{"norm_position": "pre", "head_dim": 64, "widths": [48, 96, 192], "am_softmax_margin": 0.3, "residual_init": "zero_last", "muon_scale": "spectral", "momentum": 0.9, "warmup_steps": 730}
Rows from block 9 of a small image embedding model, named by matrix and row number. Rows with one number belong to one neuron. Each number is 50 + 12 x the weight over its row's rms, rounded and kept within 0 to 99. All counts start at 0.
After each neuron's rows are labels from the 100 images, of 14848, where the neuron reaches its highest value: "top examples" is what is common among them; "peak at" is the part of the image that holds the peak. Only what is clearly more common there than usual is listed. The data: photos of plants, animals and fungi (iNaturalist).
# fc1: MLP up (model.blocks.9.mlp.fc1.weight, 768x192), inputs 0-191
# fc2: MLP down (model.blocks.9.mlp.fc2.weight, 192x768, transposed), outputs 0-191

fc1.347:49 51 43 45 34 38 54 74 53 66 57 37 52 47 56 54 60 74 41 94 50 43 71 53 29 54 44 39 53 59 56 54 54 45 43 31 48 16 30 35 59 62 35 40 53 52 54 53 46 77 49 56 55 46 48 60 51 48 66 66 76 44 70 34 36 53 47 64 45 42 61 35 31 60 56 47 37 48 58 58 45 50 54 43 59 52 35 46 56 62 62 52 66 64 43 53 41 62 49 56 28 51 34 63 47 40 49 41 43 56 55 27 58 65 72 57 47 64 61 60 67 61 37 53 30 57 34 56 61 41 42 57 46 54 37 36 56 45 28 53 40 66 43 36 40 49 43 55 63 43 75 40 51 48 38 59 48 69 55 37 79 45 60 41 62 58 53 30 24 55 21 53 51 34 43 27 37 51 60 46 42 57 61 51 34 55 52 45 54 62 57 40
fc2.347:52 54 56 70 73 66 55 35 63 49 51 70 64 64 50 29 37 69 52 48 69 46 48 46 48 63 53 32 61 47 58 62 51 43 36 49 59 65 43 40 07 55 49 60 49 45 61 28 45 40 54 16 58 39 40 45 62 64 64 58 50 44 49 24 61 45 54 40 50 44 47 52 64 46 69 42 51 57 30 61 39 50 62 38 63 53 37 59 46 56 28 28 42 44 51 44 54 54 74 17 28 38 41 62 31 67 60 51 66 62 51 51 51 61 54 51 36 53 41 38 43 58 67 53 66 55 54 69 30 49 44 56 56 43 49 47 49 51 39 48 28 55 38 55 54 46 44 48 50 61 50 57 55 58 47 68 59 44 41 51 60 48 47 42 56 56 64 50 40 39 63 17 44 42 67 50 42 47 44 34 65 42 34 48 85 53 41 35 40 53 77 50
top examples: order Charadriiformes
peak at: top centre

fc1.207:55 39 53 50 50 43 46 31 43 82 54 37 56 34 40 31 53 51 44 52 37 42 53 44 63 69 60 50 61 50 49 56 66 65 44 47 56 55 57 42 37 48 54 73 49 61 69 38 30 54 46 45 51 49 40 77 59 67 53 44 49 33 59 63 64 57 38 48 56 48 50 55 54 16 68 73 65 67 40 44 35 43 46 40 61 33 79 48 62 41 45 48 79 34 54 35 49 32 61 57 60 48 46 40 50 59 58 53 47 31 61 47 66 61 58 31 35 55 19 49 51 56 46 46 57 68 43 62 44 46 42 45 59 33 52 50 42 49 36 81 25 34 49 47 51 63 23 52 43 20 63 54 45 51 60 46 50 72 54 57 54 51 25 44 27 60 68 58 52 46 56 61 41 56 42 52 61 65 58 55 60 61 36 43 27 39 58 36 46 53 46 52
fc2.207:35 82 41 57 52 49 57 40 39 44 47 58 53 67 54 50 39 42 47 55 56 57 36 56 51 53 65 62 73 59 53 47 49 50 40 52 37 47 48 62 46 65 63 44 31 48 54 21 29 55 67 57 37 47 35 32 29 60 51 47 52 39 57 48 62 46 36 33 55 52 45 65 56 43 57 72 41 49 36 60 63 36 51 56 48 46 60 37 41 70 44 45 54 71 62 71 61 46 48 47 48 44 54 63 59 51 01 54 65 36 59 44 70 53 37 30 52 61 45 51 54 20 40 34 71 59 52 55 65 56 41 61 64 38 33 37 50 70 53 44 57 51 57 64 63 55 41 65 67 34 53 64 52 60 53 68 50 25 56 44 38 53 64 66 65 46 46 58 50 22 23 39 26 61 29 56 46 35 58 43 32 54 34 56 48 44 46 48 51 56 58 52
top examples: order Charadriiformes
peak at: bottom centre

fc1.302:41 48 41 36 51 51 39 45 41 57 55 35 68 45 55 62 62 42 46 59 27 46 27 62 52 45 74 62 36 46 46 76 29 56 21 58 50 58 35 44 46 42 53 43 56 47 75 59 33 40 41 43 58 56 54 52 47 55 43 46 29 29 54 77 58 63 72 37 52 60 38 62 35 38 38 51 45 48 51 43 44 43 37 55 54 26 76 47 49 40 47 34 81 33 49 64 42 58 63 45 57 44 46 50 70 71 56 51 49 42 67 56 51 67 45 48 75 23 50 51 49 61 19 65 66 43 20 60 53 32 46 33 52 48 59 47 43 59 48 52 69 40 62 54 61 50 53 43 79 62 41 49 50 42 38 65 48 53 55 50 57 55 47 65 41 53 45 62 41 56 62 66 48 55 56 56 79 42 22 44 50 51 35 62 43 42 30 51 57 55 48 53
fc2.302:40 67 47 53 56 46 43 29 43 50 41 55 81 36 42 65 68 29 29 52 53 79 50 47 80 64 38 57 49 66 43 61 35 60 62 41 45 49 42 67 61 49 40 66 60 40 47 45 32 26 47 53 79 44 35 63 57 65 54 48 60 54 35 68 52 43 50 58 41 45 52 38 62 41 42 69 29 55 40 67 41 58 40 26 56 50 49 45 48 54 46 56 42 41 71 30 53 66 61 56 63 30 54 29 56 25 49 51 47 47 38 56 45 49 34 34 60 48 54 54 64 44 48 41 27 55 46 58 61 42 60 44 41 38 72 43 56 58 53 37 39 45 59 66 52 58 42 50 39 38 40 37 50 51 53 42 32 57 54 50 29 45 58 57 29 60 45 39 63 54 51 61 59 72 15 62 54 64 37 53 44 73 56 55 39 56 52 55 76 68 47 50
top examples: order Charadriiformes
peak at: centre

fc1.225:45 56 43 43 68 24 70 58 38 59 59 62 66 67 48 37 73 58 43 31 55 63 38 55 33 49 31 39 61 39 56 60 35 36 45 43 56 44 19 50 38 59 49 75 47 51 52 66 44 51 55 59 59 51 36 33 57 61 52 45 74 49 51 47 45 40 46 35 34 46 20 57 29 63 68 39 62 57 58 37 46 44 42 73 39 57 70 30 62 54 47 56 52 49 51 57 48 73 37 78 32 58 54 39 49 60 31 65 51 47 45 25 67 48 33 47 58 59 55 49 40 51 45 62 49 34 52 36 36 31 50 60 37 65 37 61 65 57 40 40 51 42 36 61 59 56 37 41 48 67 50 86 50 51 45 63 54 31 48 49 54 58 38 35 37 51 49 50 61 66 69 44 53 60 57 32 48 62 43 44 55 30 32 46 55 47 63 61 67 50 51 42
fc2.225:49 44 61 50 54 38 65 50 47 48 38 51 24 67 42 29 64 71 55 52 51 68 49 61 51 68 30 52 55 33 43 23 55 51 68 57 54 68 59 47 31 69 58 48 34 65 27 32 63 39 65 70 39 49 32 62 43 48 57 45 53 43 29 49 39 45 64 47 40 37 57 52 42 43 72 74 62 40 56 51 65 54 71 46 54 56 43 48 48 49 51 49 60 56 48 53 65 51 54 51 70 68 49 43 39 74 41 38 43 58 42 16 62 49 36 46 51 44 42 39 50 66 41 48 65 47 47 53 49 77 40 33 40 68 44 64 34 45 37 37 49 52 38 64 24 27 38 48 50 43 51 52 39 39 57 56 51 48 58 65 51 62 57 43 65 85 44 45 51 52 50 38 42 50 74 69 39 44 82 46 43 33 29 44 45 47 55 49 50 53 53 41
top examples: order Coleoptera
peak at: bottom centre

fc1.375:48 48 45 49 36 52 67 61 57 45 61 29 54 51 68 59 47 45 66 35 34 69 40 64 28 44 68 45 39 48 56 64 25 40 52 58 62 45 32 59 69 54 59 55 77 46 39 41 50 57 25 49 51 49 40 57 47 46 57 40 36 57 67 59 77 45 69 38 38 47 78 65 37 64 41 47 53 81 46 49 50 40 38 47 50 33 47 72 67 51 51 50 66 40 34 43 40 49 27 38 47 41 47 72 61 40 53 41 50 60 52 54 43 42 27 74 43 60 28 56 62 41 59 71 44 60 56 32 74 44 57 45 70 63 63 57 44 51 53 45 31 26 47 71 39 65 65 33 41 41 61 49 43 60 44 47 48 52 53 37 39 38 60 64 39 59 31 78 34 53 45 38 52 61 62 62 39 40 56 46 42 49 40 43 46 50 58 44 38 43 35 45
fc2.375:18 51 51 39 61 57 64 38 45 32 65 54 37 49 46 42 79 48 47 50 28 44 39 56 51 58 40 52 57 66 68 55 37 24 69 43 49 66 42 66 40 54 36 50 69 39 66 37 62 46 50 33 31 41 42 44 51 72 48 40 31 40 55 74 47 31 53 48 63 44 57 59 65 67 41 47 50 44 48 74 47 60 34 31 24 43 31 50 52 43 48 58 66 44 57 47 66 61 35 53 32 54 34 52 60 59 45 52 43 44 63 62 61 36 75 69 71 27 49 71 47 65 42 47 53 51 44 39 43 41 60 24 50 56 54 50 39 53 50 46 49 42 62 40 41 56 42 32 48 35 47 34 82 60 60 50 62 64 64 46 45 47 52 57 44 58 42 63 36 44 29 48 61 37 64 63 64 54 63 65 34 49 57 68 37 42 50 41 59 61 61 59
top examples: phylum Arthropoda; class Insecta; order Lepidoptera
peak at: bottom centre; bottom left

fc1.183:55 50 36 42 51 39 22 34 64 83 41 28 46 57 63 29 52 52 65 43 45 52 56 55 45 44 55 60 58 31 50 31 71 39 47 50 53 43 50 44 47 43 72 58 50 55 69 53 39 59 45 62 31 43 75 44 31 38 53 43 58 34 69 43 52 37 46 48 44 28 30 53 69 54 48 63 33 57 40 59 35 60 38 63 60 49 76 55 53 47 53 64 46 53 38 47 53 64 56 50 54 48 44 51 22 47 48 48 66 41 70 59 56 49 43 60 46 68 34 60 39 39 63 55 42 48 41 48 56 47 49 76 59 37 47 38 56 72 73 41 22 46 60 60 55 62 58 53 67 40 57 61 55 56 60 32 30 75 43 59 38 43 61 49 38 56 41 49 60 28 23 49 24 41 43 70 53 56 37 71 53 40 59 67 50 49 34 44 51 67 47 39
fc2.183:47 67 45 45 38 48 49 36 58 65 48 50 74 55 51 36 36 68 36 52 74 58 57 41 59 51 38 55 37 35 74 52 47 53 55 34 26 55 52 51 49 56 26 50 45 67 42 56 47 24 44 40 38 39 71 50 68 62 36 50 33 43 47 59 59 62 41 71 60 67 43 59 50 20 68 58 46 39 40 43 51 67 67 63 49 60 35 70 46 52 30 35 44 53 32 55 65 63 55 46 18 40 63 24 59 57 39 33 52 37 49 49 63 46 73 65 41 45 54 49 52 42 33 54 72 56 42 63 58 67 45 64 60 42 42 46 58 43 49 57 32 72 61 59 45 38 46 45 38 64 46 56 41 33 46 41 51 45 54 35 44 59 36 49 59 63 38 50 71 51 64 45 45 72 37 39 62 36 68 39 62 64 48 35 62 65 45 56 37 51 35 60
top examples: phylum Arthropoda; class Insecta
peak at: bottom centre

fc1.401:54 59 57 65 49 50 45 66 52 41 68 49 70 36 49 33 19 51 72 46 42 36 38 37 48 48 79 30 60 53 34 23 50 50 48 46 37 65 27 48 56 24 56 67 53 54 61 53 42 54 50 73 49 56 55 62 67 52 40 60 55 75 31 48 67 45 48 53 77 75 43 68 54 45 57 52 57 51 55 41 54 49 27 74 55 60 48 28 54 57 36 51 39 47 45 55 49 36 27 47 53 39 69 35 41 55 50 52 33 57 48 57 37 43 36 83 48 61 42 48 37 59 47 19 28 30 58 29 52 55 53 47 52 52 65 44 45 47 49 35 56 67 56 46 57 41 50 58 51 58 64 48 29 52 66 54 47 37 54 55 39 33 38 44 42 59 56 59 51 51 70 46 51 77 57 47 48 59 66 55 37 65 51 44 67 51 46 29 56 36 53 53
fc2.401:38 54 56 71 49 50 43 36 58 25 59 56 49 57 59 47 51 69 52 66 57 38 42 40 34 55 44 50 74 66 57 38 39 36 19 54 40 79 66 47 23 28 52 49 44 67 54 48 43 56 41 36 56 39 42 51 68 28 55 63 56 47 48 25 47 55 62 57 70 56 36 75 63 47 67 43 62 53 47 54 48 53 43 53 70 47 62 38 48 60 28 39 51 36 45 33 34 44 41 33 36 44 60 72 54 58 52 46 53 57 59 64 64 41 31 60 58 51 52 63 54 52 66 35 66 47 47 51 41 50 44 70 40 50 46 37 49 47 93 44 33 40 48 56 45 32 66 34 46 58 50 51 62 63 56 57 52 58 30 52 46 50 41 57 60 42 63 50 38 63 65 65 46 38 59 50 30 61 49 51 54 75 29 26 42 45 47 28 59 42 44 47
top examples: order Coleoptera
peak at: bottom centre

fc1.495:61 38 79 55 58 38 64 51 26 31 64 60 46 60 40 65 63 62 50 77 56 42 61 56 53 40 53 41 66 83 54 42 56 47 68 27 20 43 36 40 44 57 36 48 69 56 35 42 48 80 47 42 45 60 77 33 57 19 44 52 50 49 65 67 57 47 47 61 46 41 64 68 57 44 44 46 36 48 62 50 51 32 30 52 39 66 65 54 44 47 36 48 51 66 44 50 38 52 41 56 44 45 58 47 45 52 27 40 71 59 47 36 36 40 52 63 42 69 58 48 55 62 37 36 48 31 43 62 50 64 65 28 46 54 47 50 40 51 37 60 49 54 46 20 53 57 63 65 60 45 39 53 53 47 49 38 58 37 52 56 56 43 44 67 71 58 30 69 62 44 54 60 51 35 42 30 62 58 43 40 44 52 57 72 36 37 45 58 39 47 48 62
fc2.495:43 36 57 49 65 43 55 48 38 56 39 55 52 34 39 77 40 42 53 52 28 56 36 71 38 62 61 38 52 31 32 64 51 53 68 56 67 42 61 40 53 67 42 34 39 71 52 67 61 51 71 48 38 66 60 42 23 34 55 68 58 62 37 33 58 53 53 44 29 35 61 52 34 38 54 46 54 56 40 58 54 36 45 58 36 45 42 71 42 56 34 35 49 33 34 43 32 62 56 39 52 43 66 39 42 54 62 55 69 37 48 51 59 58 43 59 42 56 38 43 47 72 53 39 27 52 61 38 42 51 64 44 59 40 37 41 33 44 59 62 61 35 41 60 72 48 27 43 59 68 52 59 49 55 79 52 49 71 60 49 57 70 41 44 58 36 59 25 68 48 38 61 80 62 44 25 67 50 63 49 59 48 39 35 49 59 49 61 53 53 55 42
top examples: order Charadriiformes
peak at: bottom centre

fc1.433:52 32 40 55 49 56 45 65 37 36 47 44 66 43 49 41 40 26 55 32 63 17 62 59 36 51 52 71 39 44 59 75 15 25 43 50 82 31 60 43 27 49 32 69 45 51 63 56 47 35 42 58 57 31 59 61 53 29 55 41 60 57 47 48 67 58 40 59 49 54 47 64 62 36 54 35 35 31 34 65 63 40 48 77 55 69 54 57 67 52 40 49 58 22 32 70 33 41 62 49 52 48 65 51 41 44 45 70 46 47 49 47 64 68 34 48 53 67 29 59 56 49 44 60 63 53 41 28 57 38 41 55 54 40 53 36 44 45 45 48 59 47 54 47 49 33 36 68 41 40 60 46 56 59 68 59 58 49 36 34 46 39 58 31 46 59 51 44 43 48 39 61 44 49 44 50 62 59 67 57 46 59 51 53 57 48 45 45 55 48 48 78
fc2.433:52 53 68 43 42 50 45 66 46 42 57 36 47 34 38 52 27 38 52 59 60 17 50 54 54 51 48 36 32 66 57 69 23 52 43 48 52 27 59 34 41 52 46 56 38 53 57 41 52 58 55 48 51 41 61 51 36 61 51 42 45 56 58 67 67 69 51 46 61 75 46 52 60 58 65 51 52 37 27 49 44 40 51 58 51 59 87 54 74 47 45 49 40 43 34 49 37 36 43 72 69 52 53 45 61 35 60 59 58 50 61 44 83 38 51 33 51 58 45 68 38 41 46 64 73 44 61 43 37 52 31 39 77 52 39 44 49 39 56 47 64 62 65 46 45 39 55 67 36 45 34 16 48 52 44 29 79 27 46 50 62 54 45 48 50 58 50 40 44 57 43 46 45 31 54 49 62 59 65 39 53 66 49 52 65 48 39 79 49 43 31 52
top examples: phylum Arthropoda; class Insecta
peak at: top right

fc1.25:66 57 57 45 62 62 53 49 65 33 47 49 32 39 48 66 65 63 69 64 44 53 54 43 35 61 46 34 39 44 32 43 67 36 53 47 51 49 50 54 49 64 52 46 41 46 33 76 62 47 32 70 54 52 55 59 50 60 42 70 56 65 49 48 55 45 68 47 43 47 54 50 56 57 45 33 50 38 30 44 55 45 34 40 43 66 41 49 60 34 40 45 39 36 42 64 63 41 49 48 51 43 53 21 40 44 53 60 50 89 68 50 52 56 40 57 51 67 45 37 53 53 40 58 71 22 58 56 66 29 65 33 43 45 45 52 44 38 30 32 61 54 68 76 50 67 46 78 61 59 49 51 48 33 38 53 51 42 46 49 50 46 55 45 30 53 38 66 49 44 48 50 11 31 27 59 35 47 70 77 44 60 41 38 51 64 63 39 45 40 64 56
fc2.25:39 51 57 49 49 47 49 47 40 57 39 43 38 29 60 57 55 47 58 63 52 42 57 67 53 43 50 44 32 58 44 45 50 46 46 50 67 59 63 50 72 55 28 46 72 60 59 58 58 42 69 43 75 58 38 51 28 49 50 35 49 56 58 33 64 76 41 45 41 54 65 34 62 43 42 46 58 42 50 52 29 52 52 27 58 51 39 65 48 52 52 50 19 04 47 06 53 58 54 58 36 40 38 47 46 38 44 42 40 54 56 50 40 59 62 58 79 56 59 49 37 59 90 40 62 59 59 32 46 63 43 55 49 68 40 40 63 35 61 63 66 46 56 41 46 54 52 60 58 33 60 43 53 63 29 43 47 33 62 62 37 60 62 53 36 57 80 33 61 49 53 42 34 45 56 43 44 57 45 61 68 52 48 48 44 36 48 60 59 61 47 40
top examples: phylum Arthropoda; class Insecta; order Lepidoptera
peak at: middle right

fc1.637:54 45 65 56 61 50 31 42 61 57 43 38 49 60 56 39 50 59 42 38 49 50 63 48 38 55 30 53 38 67 63 51 41 40 46 33 43 70 54 62 41 65 59 52 33 36 48 67 46 63 40 58 46 53 23 49 51 33 32 59 76 62 52 56 46 43 51 46 41 50 46 25 58 53 38 50 58 47 39 34 69 52 63 45 33 69 43 41 33 42 33 50 56 37 57 62 60 63 39 42 40 47 65 68 49 48 67 40 50 42 53 43 43 42 71 52 56 52 46 71 40 70 72 55 66 66 66 47 46 35 51 44 52 66 42 46 53 23 58 57 56 55 42 34 59 48 40 58 52 48 44 41 32 55 55 72 43 50 55 42 60 73 57 65 30 28 68 61 52 42 32 76 32 65 90 40 55 52 52 30 50 73 41 54 38 47 58 49 45 45 16 51
fc2.637:54 29 49 57 56 67 62 60 46 57 45 42 52 52 43 46 58 52 44 57 58 68 59 50 39 50 59 32 37 39 53 65 52 45 68 47 67 77 57 53 39 81 46 52 40 35 34 53 42 65 70 44 45 48 72 46 50 51 49 35 52 44 48 67 44 13 39 72 56 57 46 42 59 39 38 50 63 38 51 57 42 55 58 40 46 48 39 70 39 45 73 64 56 44 62 69 47 66 44 63 73 63 45 22 58 41 34 53 46 82 56 36 73 52 45 30 50 55 68 45 44 50 28 44 32 71 46 26 34 54 40 61 66 35 49 51 56 46 48 47 52 62 54 58 25 38 54 46 38 54 61 69 46 57 54 49 43 21 28 46 44 28 41 51 49 59 57 43 55 45 48 56 60 65 47 48 35 53 53 31 39 44 35 31 31 64 65 54 48 51 65 51
top examples: phylum Arthropoda; order Lepidoptera
peak at: bottom centre

fc1.159:52 31 38 62 34 41 75 47 54 54 57 58 61 73 34 68 30 37 44 47 43 58 61 52 47 51 37 44 45 46 53 32 62 54 58 67 45 64 43 56 70 39 42 54 57 40 56 60 69 46 56 33 66 54 54 38 55 62 36 82 41 59 48 61 48 60 52 46 34 50 62 65 47 35 60 44 48 68 56 25 76 33 56 56 39 52 60 51 51 54 42 43 36 47 42 52 41 53 49 59 34 30 75 38 23 61 58 45 56 39 59 66 61 45 68 60 45 54 57 54 43 29 45 48 50 53 51 42 49 43 52 42 60 35 40 65 54 56 48 39 34 51 75 67 25 60 61 43 52 44 27 43 54 25 47 25 46 42 64 64 59 58 74 32 39 50 48 54 50 74 42 48 78 59 40 49 33 35 65 44 59 53 49 61 33 56 31 65 44 31 34 47
fc2.159:47 56 64 50 50 46 44 65 30 56 48 89 38 41 40 39 64 36 40 47 38 62 70 57 67 42 37 62 64 50 24 41 34 47 51 46 56 50 57 53 45 29 46 39 60 47 41 61 48 29 56 61 42 58 61 41 68 74 35 52 52 50 49 43 44 60 42 40 31 52 66 83 60 58 63 35 52 54 35 40 63 55 58 49 34 57 52 42 44 73 61 70 33 47 47 47 45 43 68 68 58 62 72 44 47 73 63 56 62 55 46 34 55 52 43 48 68 44 26 42 53 40 49 48 43 50 23 55 47 31 58 63 57 29 64 63 68 53 44 65 56 52 55 50 28 51 49 45 60 57 41 55 61 26 48 55 46 34 64 56 50 43 42 55 50 45 47 33 41 31 62 63 42 45 57 55 54 52 75 48 52 38 42 66 37 15 43 61 47 32 42 35
top examples: phylum Arthropoda; class Insecta; order Lepidoptera
peak at: middle right

fc1.672:44 39 38 42 58 59 59 44 53 46 70 76 42 41 33 57 54 67 33 32 50 54 82 41 45 57 51 56 50 60 39 63 47 45 39 38 55 49 38 67 55 71 60 43 48 42 35 45 63 50 53 46 68 43 28 56 40 45 47 64 54 60 44 40 45 49 40 44 72 43 63 45 43 63 48 51 62 50 56 30 28 45 24 60 34 52 53 61 41 45 45 61 62 41 43 77 45 52 61 45 54 58 38 53 47 58 42 73 62 48 65 27 56 35 16 44 57 36 57 49 73 35 39 46 61 53 55 44 38 54 62 31 48 68 45 52 73 33 55 54 23 30 31 54 66 36 42 64 40 89 47 58 42 42 55 48 50 40 65 37 45 63 52 51 42 60 46 52 48 42 45 66 59 45 46 57 66 41 67 58 61 35 35 24 27 63 44 57 52 54 53 54
fc2.672:52 54 35 52 69 35 37 47 59 38 67 50 40 59 56 56 50 63 48 56 37 49 45 53 51 35 49 61 66 48 41 44 44 46 69 25 55 61 87 60 32 59 47 64 57 50 39 36 77 65 54 24 46 57 37 38 21 37 44 45 64 53 40 51 49 40 38 66 52 48 42 46 49 55 77 41 43 53 45 62 43 38 37 51 65 55 54 35 58 64 52 67 52 33 70 50 49 54 61 58 73 62 44 59 53 67 52 50 45 43 54 57 66 58 53 41 43 67 45 44 39 69 34 54 36 42 57 53 50 44 44 42 28 45 54 49 55 37 50 56 70 51 59 42 39 38 45 64 53 44 69 37 85 50 60 53 37 39 57 32 57 49 46 48 52 49 53 46 24 40 43 56 55 26 76 27 56 32 59 46 63 42 11 61 33 72 58 43 44 56 36 51
top examples: phylum Arthropoda; class Insecta; order Coleoptera
peak at: top centre; top left

fc1.718:62 65 65 50 26 66 47 49 49 50 58 55 44 39 47 52 51 61 56 47 50 62 53 47 52 34 57 57 39 56 46 50 59 34 38 54 61 71 45 52 43 49 49 35 55 57 38 51 69 53 71 46 42 34 39 52 42 44 20 51 71 49 47 33 58 55 49 45 55 47 43 62 45 46 50 38 59 34 77 54 49 55 13 63 47 68 39 58 63 59 58 28 59 51 53 74 58 56 46 26 50 52 58 31 68 62 71 49 53 59 53 24 32 35 54 54 74 36 67 64 56 57 51 23 44 48 51 61 50 33 43 38 55 48 47 25 41 42 58 44 55 28 58 48 40 29 64 46 64 32 54 55 44 55 48 51 55 55 69 48 55 57 42 41 49 32 43 31 39 60 55 47 87 62 64 72 57 49 65 49 62 42 27 46 41 34 33 66 21 48 53 47
fc2.718:55 22 51 34 39 60 45 46 61 38 53 50 42 28 52 40 56 66 40 48 65 52 35 60 41 54 61 62 31 49 44 53 67 59 45 67 45 69 51 81 48 38 26 56 35 50 47 54 60 61 53 22 26 53 51 50 49 41 43 58 60 37 63 46 50 56 47 51 44 53 51 67 71 71 45 51 54 34 66 73 46 39 63 32 52 50 39 70 52 46 59 59 58 61 45 57 47 39 52 53 66 62 44 32 71 56 52 51 45 42 52 39 51 34 59 68 74 38 37 57 55 49 46 34 48 42 46 31 58 47 54 32 56 23 58 33 71 77 53 28 38 45 54 58 54 45 66 40 62 33 44 66 34 67 39 54 72 45 55 66 63 57 44 57 43 46 34 46 40 64 58 31 43 84 47 42 49 41 52 41 59 37 36 55 42 51 59 33 35 49 72 48
top examples: kingdom Plantae; phylum Tracheophyta; class Magnoliopsida
peak at: top left

fc1.309:53 29 47 36 48 77 53 35 76 92 46 42 44 67 49 55 51 55 46 43 42 54 50 62 36 41 53 63 57 48 40 59 48 63 44 47 29 52 44 49 48 53 72 41 50 52 39 58 48 62 44 50 37 44 49 53 22 68 54 59 49 38 50 71 42 57 30 33 29 37 44 44 54 36 47 62 69 41 58 53 43 52 68 49 28 34 65 59 63 49 40 66 59 43 42 65 52 40 49 49 64 35 50 47 44 54 45 49 58 58 29 36 44 60 47 42 50 65 45 62 66 54 47 59 48 77 65 47 49 42 58 38 52 41 61 56 55 62 46 56 40 61 60 56 51 36 21 65 28 61 59 66 26 71 44 50 31 59 52 51 57 29 47 67 48 58 44 42 64 30 58 46 61 28 54 42 46 26 89 65 42 53 52 43 56 57 59 34 37 44 37 58
fc2.309:41 46 64 55 45 62 47 68 40 61 45 35 60 52 75 46 42 22 33 54 26 43 43 55 58 66 54 61 62 35 40 39 39 42 21 58 33 62 45 38 52 49 39 42 58 64 51 65 37 48 62 49 40 43 30 58 44 63 47 48 33 51 55 55 38 30 64 61 56 64 41 51 28 35 47 46 41 66 53 49 29 54 48 50 26 45 62 58 36 38 51 63 50 81 65 62 33 46 34 73 44 33 52 42 48 29 36 53 60 55 72 33 53 49 61 37 45 55 41 49 62 39 44 59 57 62 58 40 47 44 50 63 71 58 64 74 48 54 38 62 50 36 52 43 42 61 76 55 50 31 46 44 50 40 66 60 68 15 68 55 57 56 54 34 59 62 38 55 52 56 45 57 51 57 59 44 33 52 30 69 55 50 27 49 60 60 72 66 53 55 44 57
top examples: order Charadriiformes
peak at: middle right

fc1.290:55 64 63 33 38 57 51 68 42 43 75 64 71 58 59 47 66 68 44 45 53 54 40 60 51 43 55 31 59 53 45 33 41 59 51 48 58 56 31 45 45 49 69 45 46 41 64 54 70 47 48 35 47 45 45 58 39 16 72 52 54 44 45 55 57 51 50 55 64 42 38 34 48 53 55 45 60 27 38 58 41 39 49 53 55 49 50 48 53 63 44 66 74 43 41 45 60 48 38 45 51 56 34 41 40 59 55 38 42 61 36 45 56 75 39 48 40 59 66 59 39 68 55 51 62 46 61 62 53 50 34 57 41 55 47 35 33 68 47 42 52 40 46 41 34 44 45 43 43 47 60 61 37 49 59 57 51 56 54 52 64 56 58 55 58 66 62 43 56 42 89 41 64 28 59 49 11 70 43 78 61 45 66 45 52 63 06 48 52 35 42 18
fc2.290:35 49 54 48 52 61 51 67 71 55 47 47 42 38 41 31 53 63 50 64 54 53 45 69 50 56 55 45 62 56 40 56 45 44 37 59 58 62 40 68 64 26 51 30 81 49 54 68 53 44 39 31 60 38 54 40 72 35 45 62 68 26 47 70 41 48 56 61 65 35 49 60 34 64 60 55 47 34 56 35 07 45 52 25 63 18 35 38 41 61 48 58 60 47 44 46 30 48 67 73 36 56 36 55 45 44 44 60 40 56 48 56 63 61 53 56 36 40 64 53 50 50 53 33 55 51 65 44 47 23 46 52 59 46 54 66 63 41 52 43 68 47 31 53 49 45 53 37 52 75 49 59 47 58 46 50 57 51 41 49 66 41 52 63 27 66 32 35 48 51 54 51 47 27 46 51 59 34 45 68 62 46 45 20 46 47 54 64 56 73 53 43
top examples: order Coleoptera
peak at: bottom right; middle right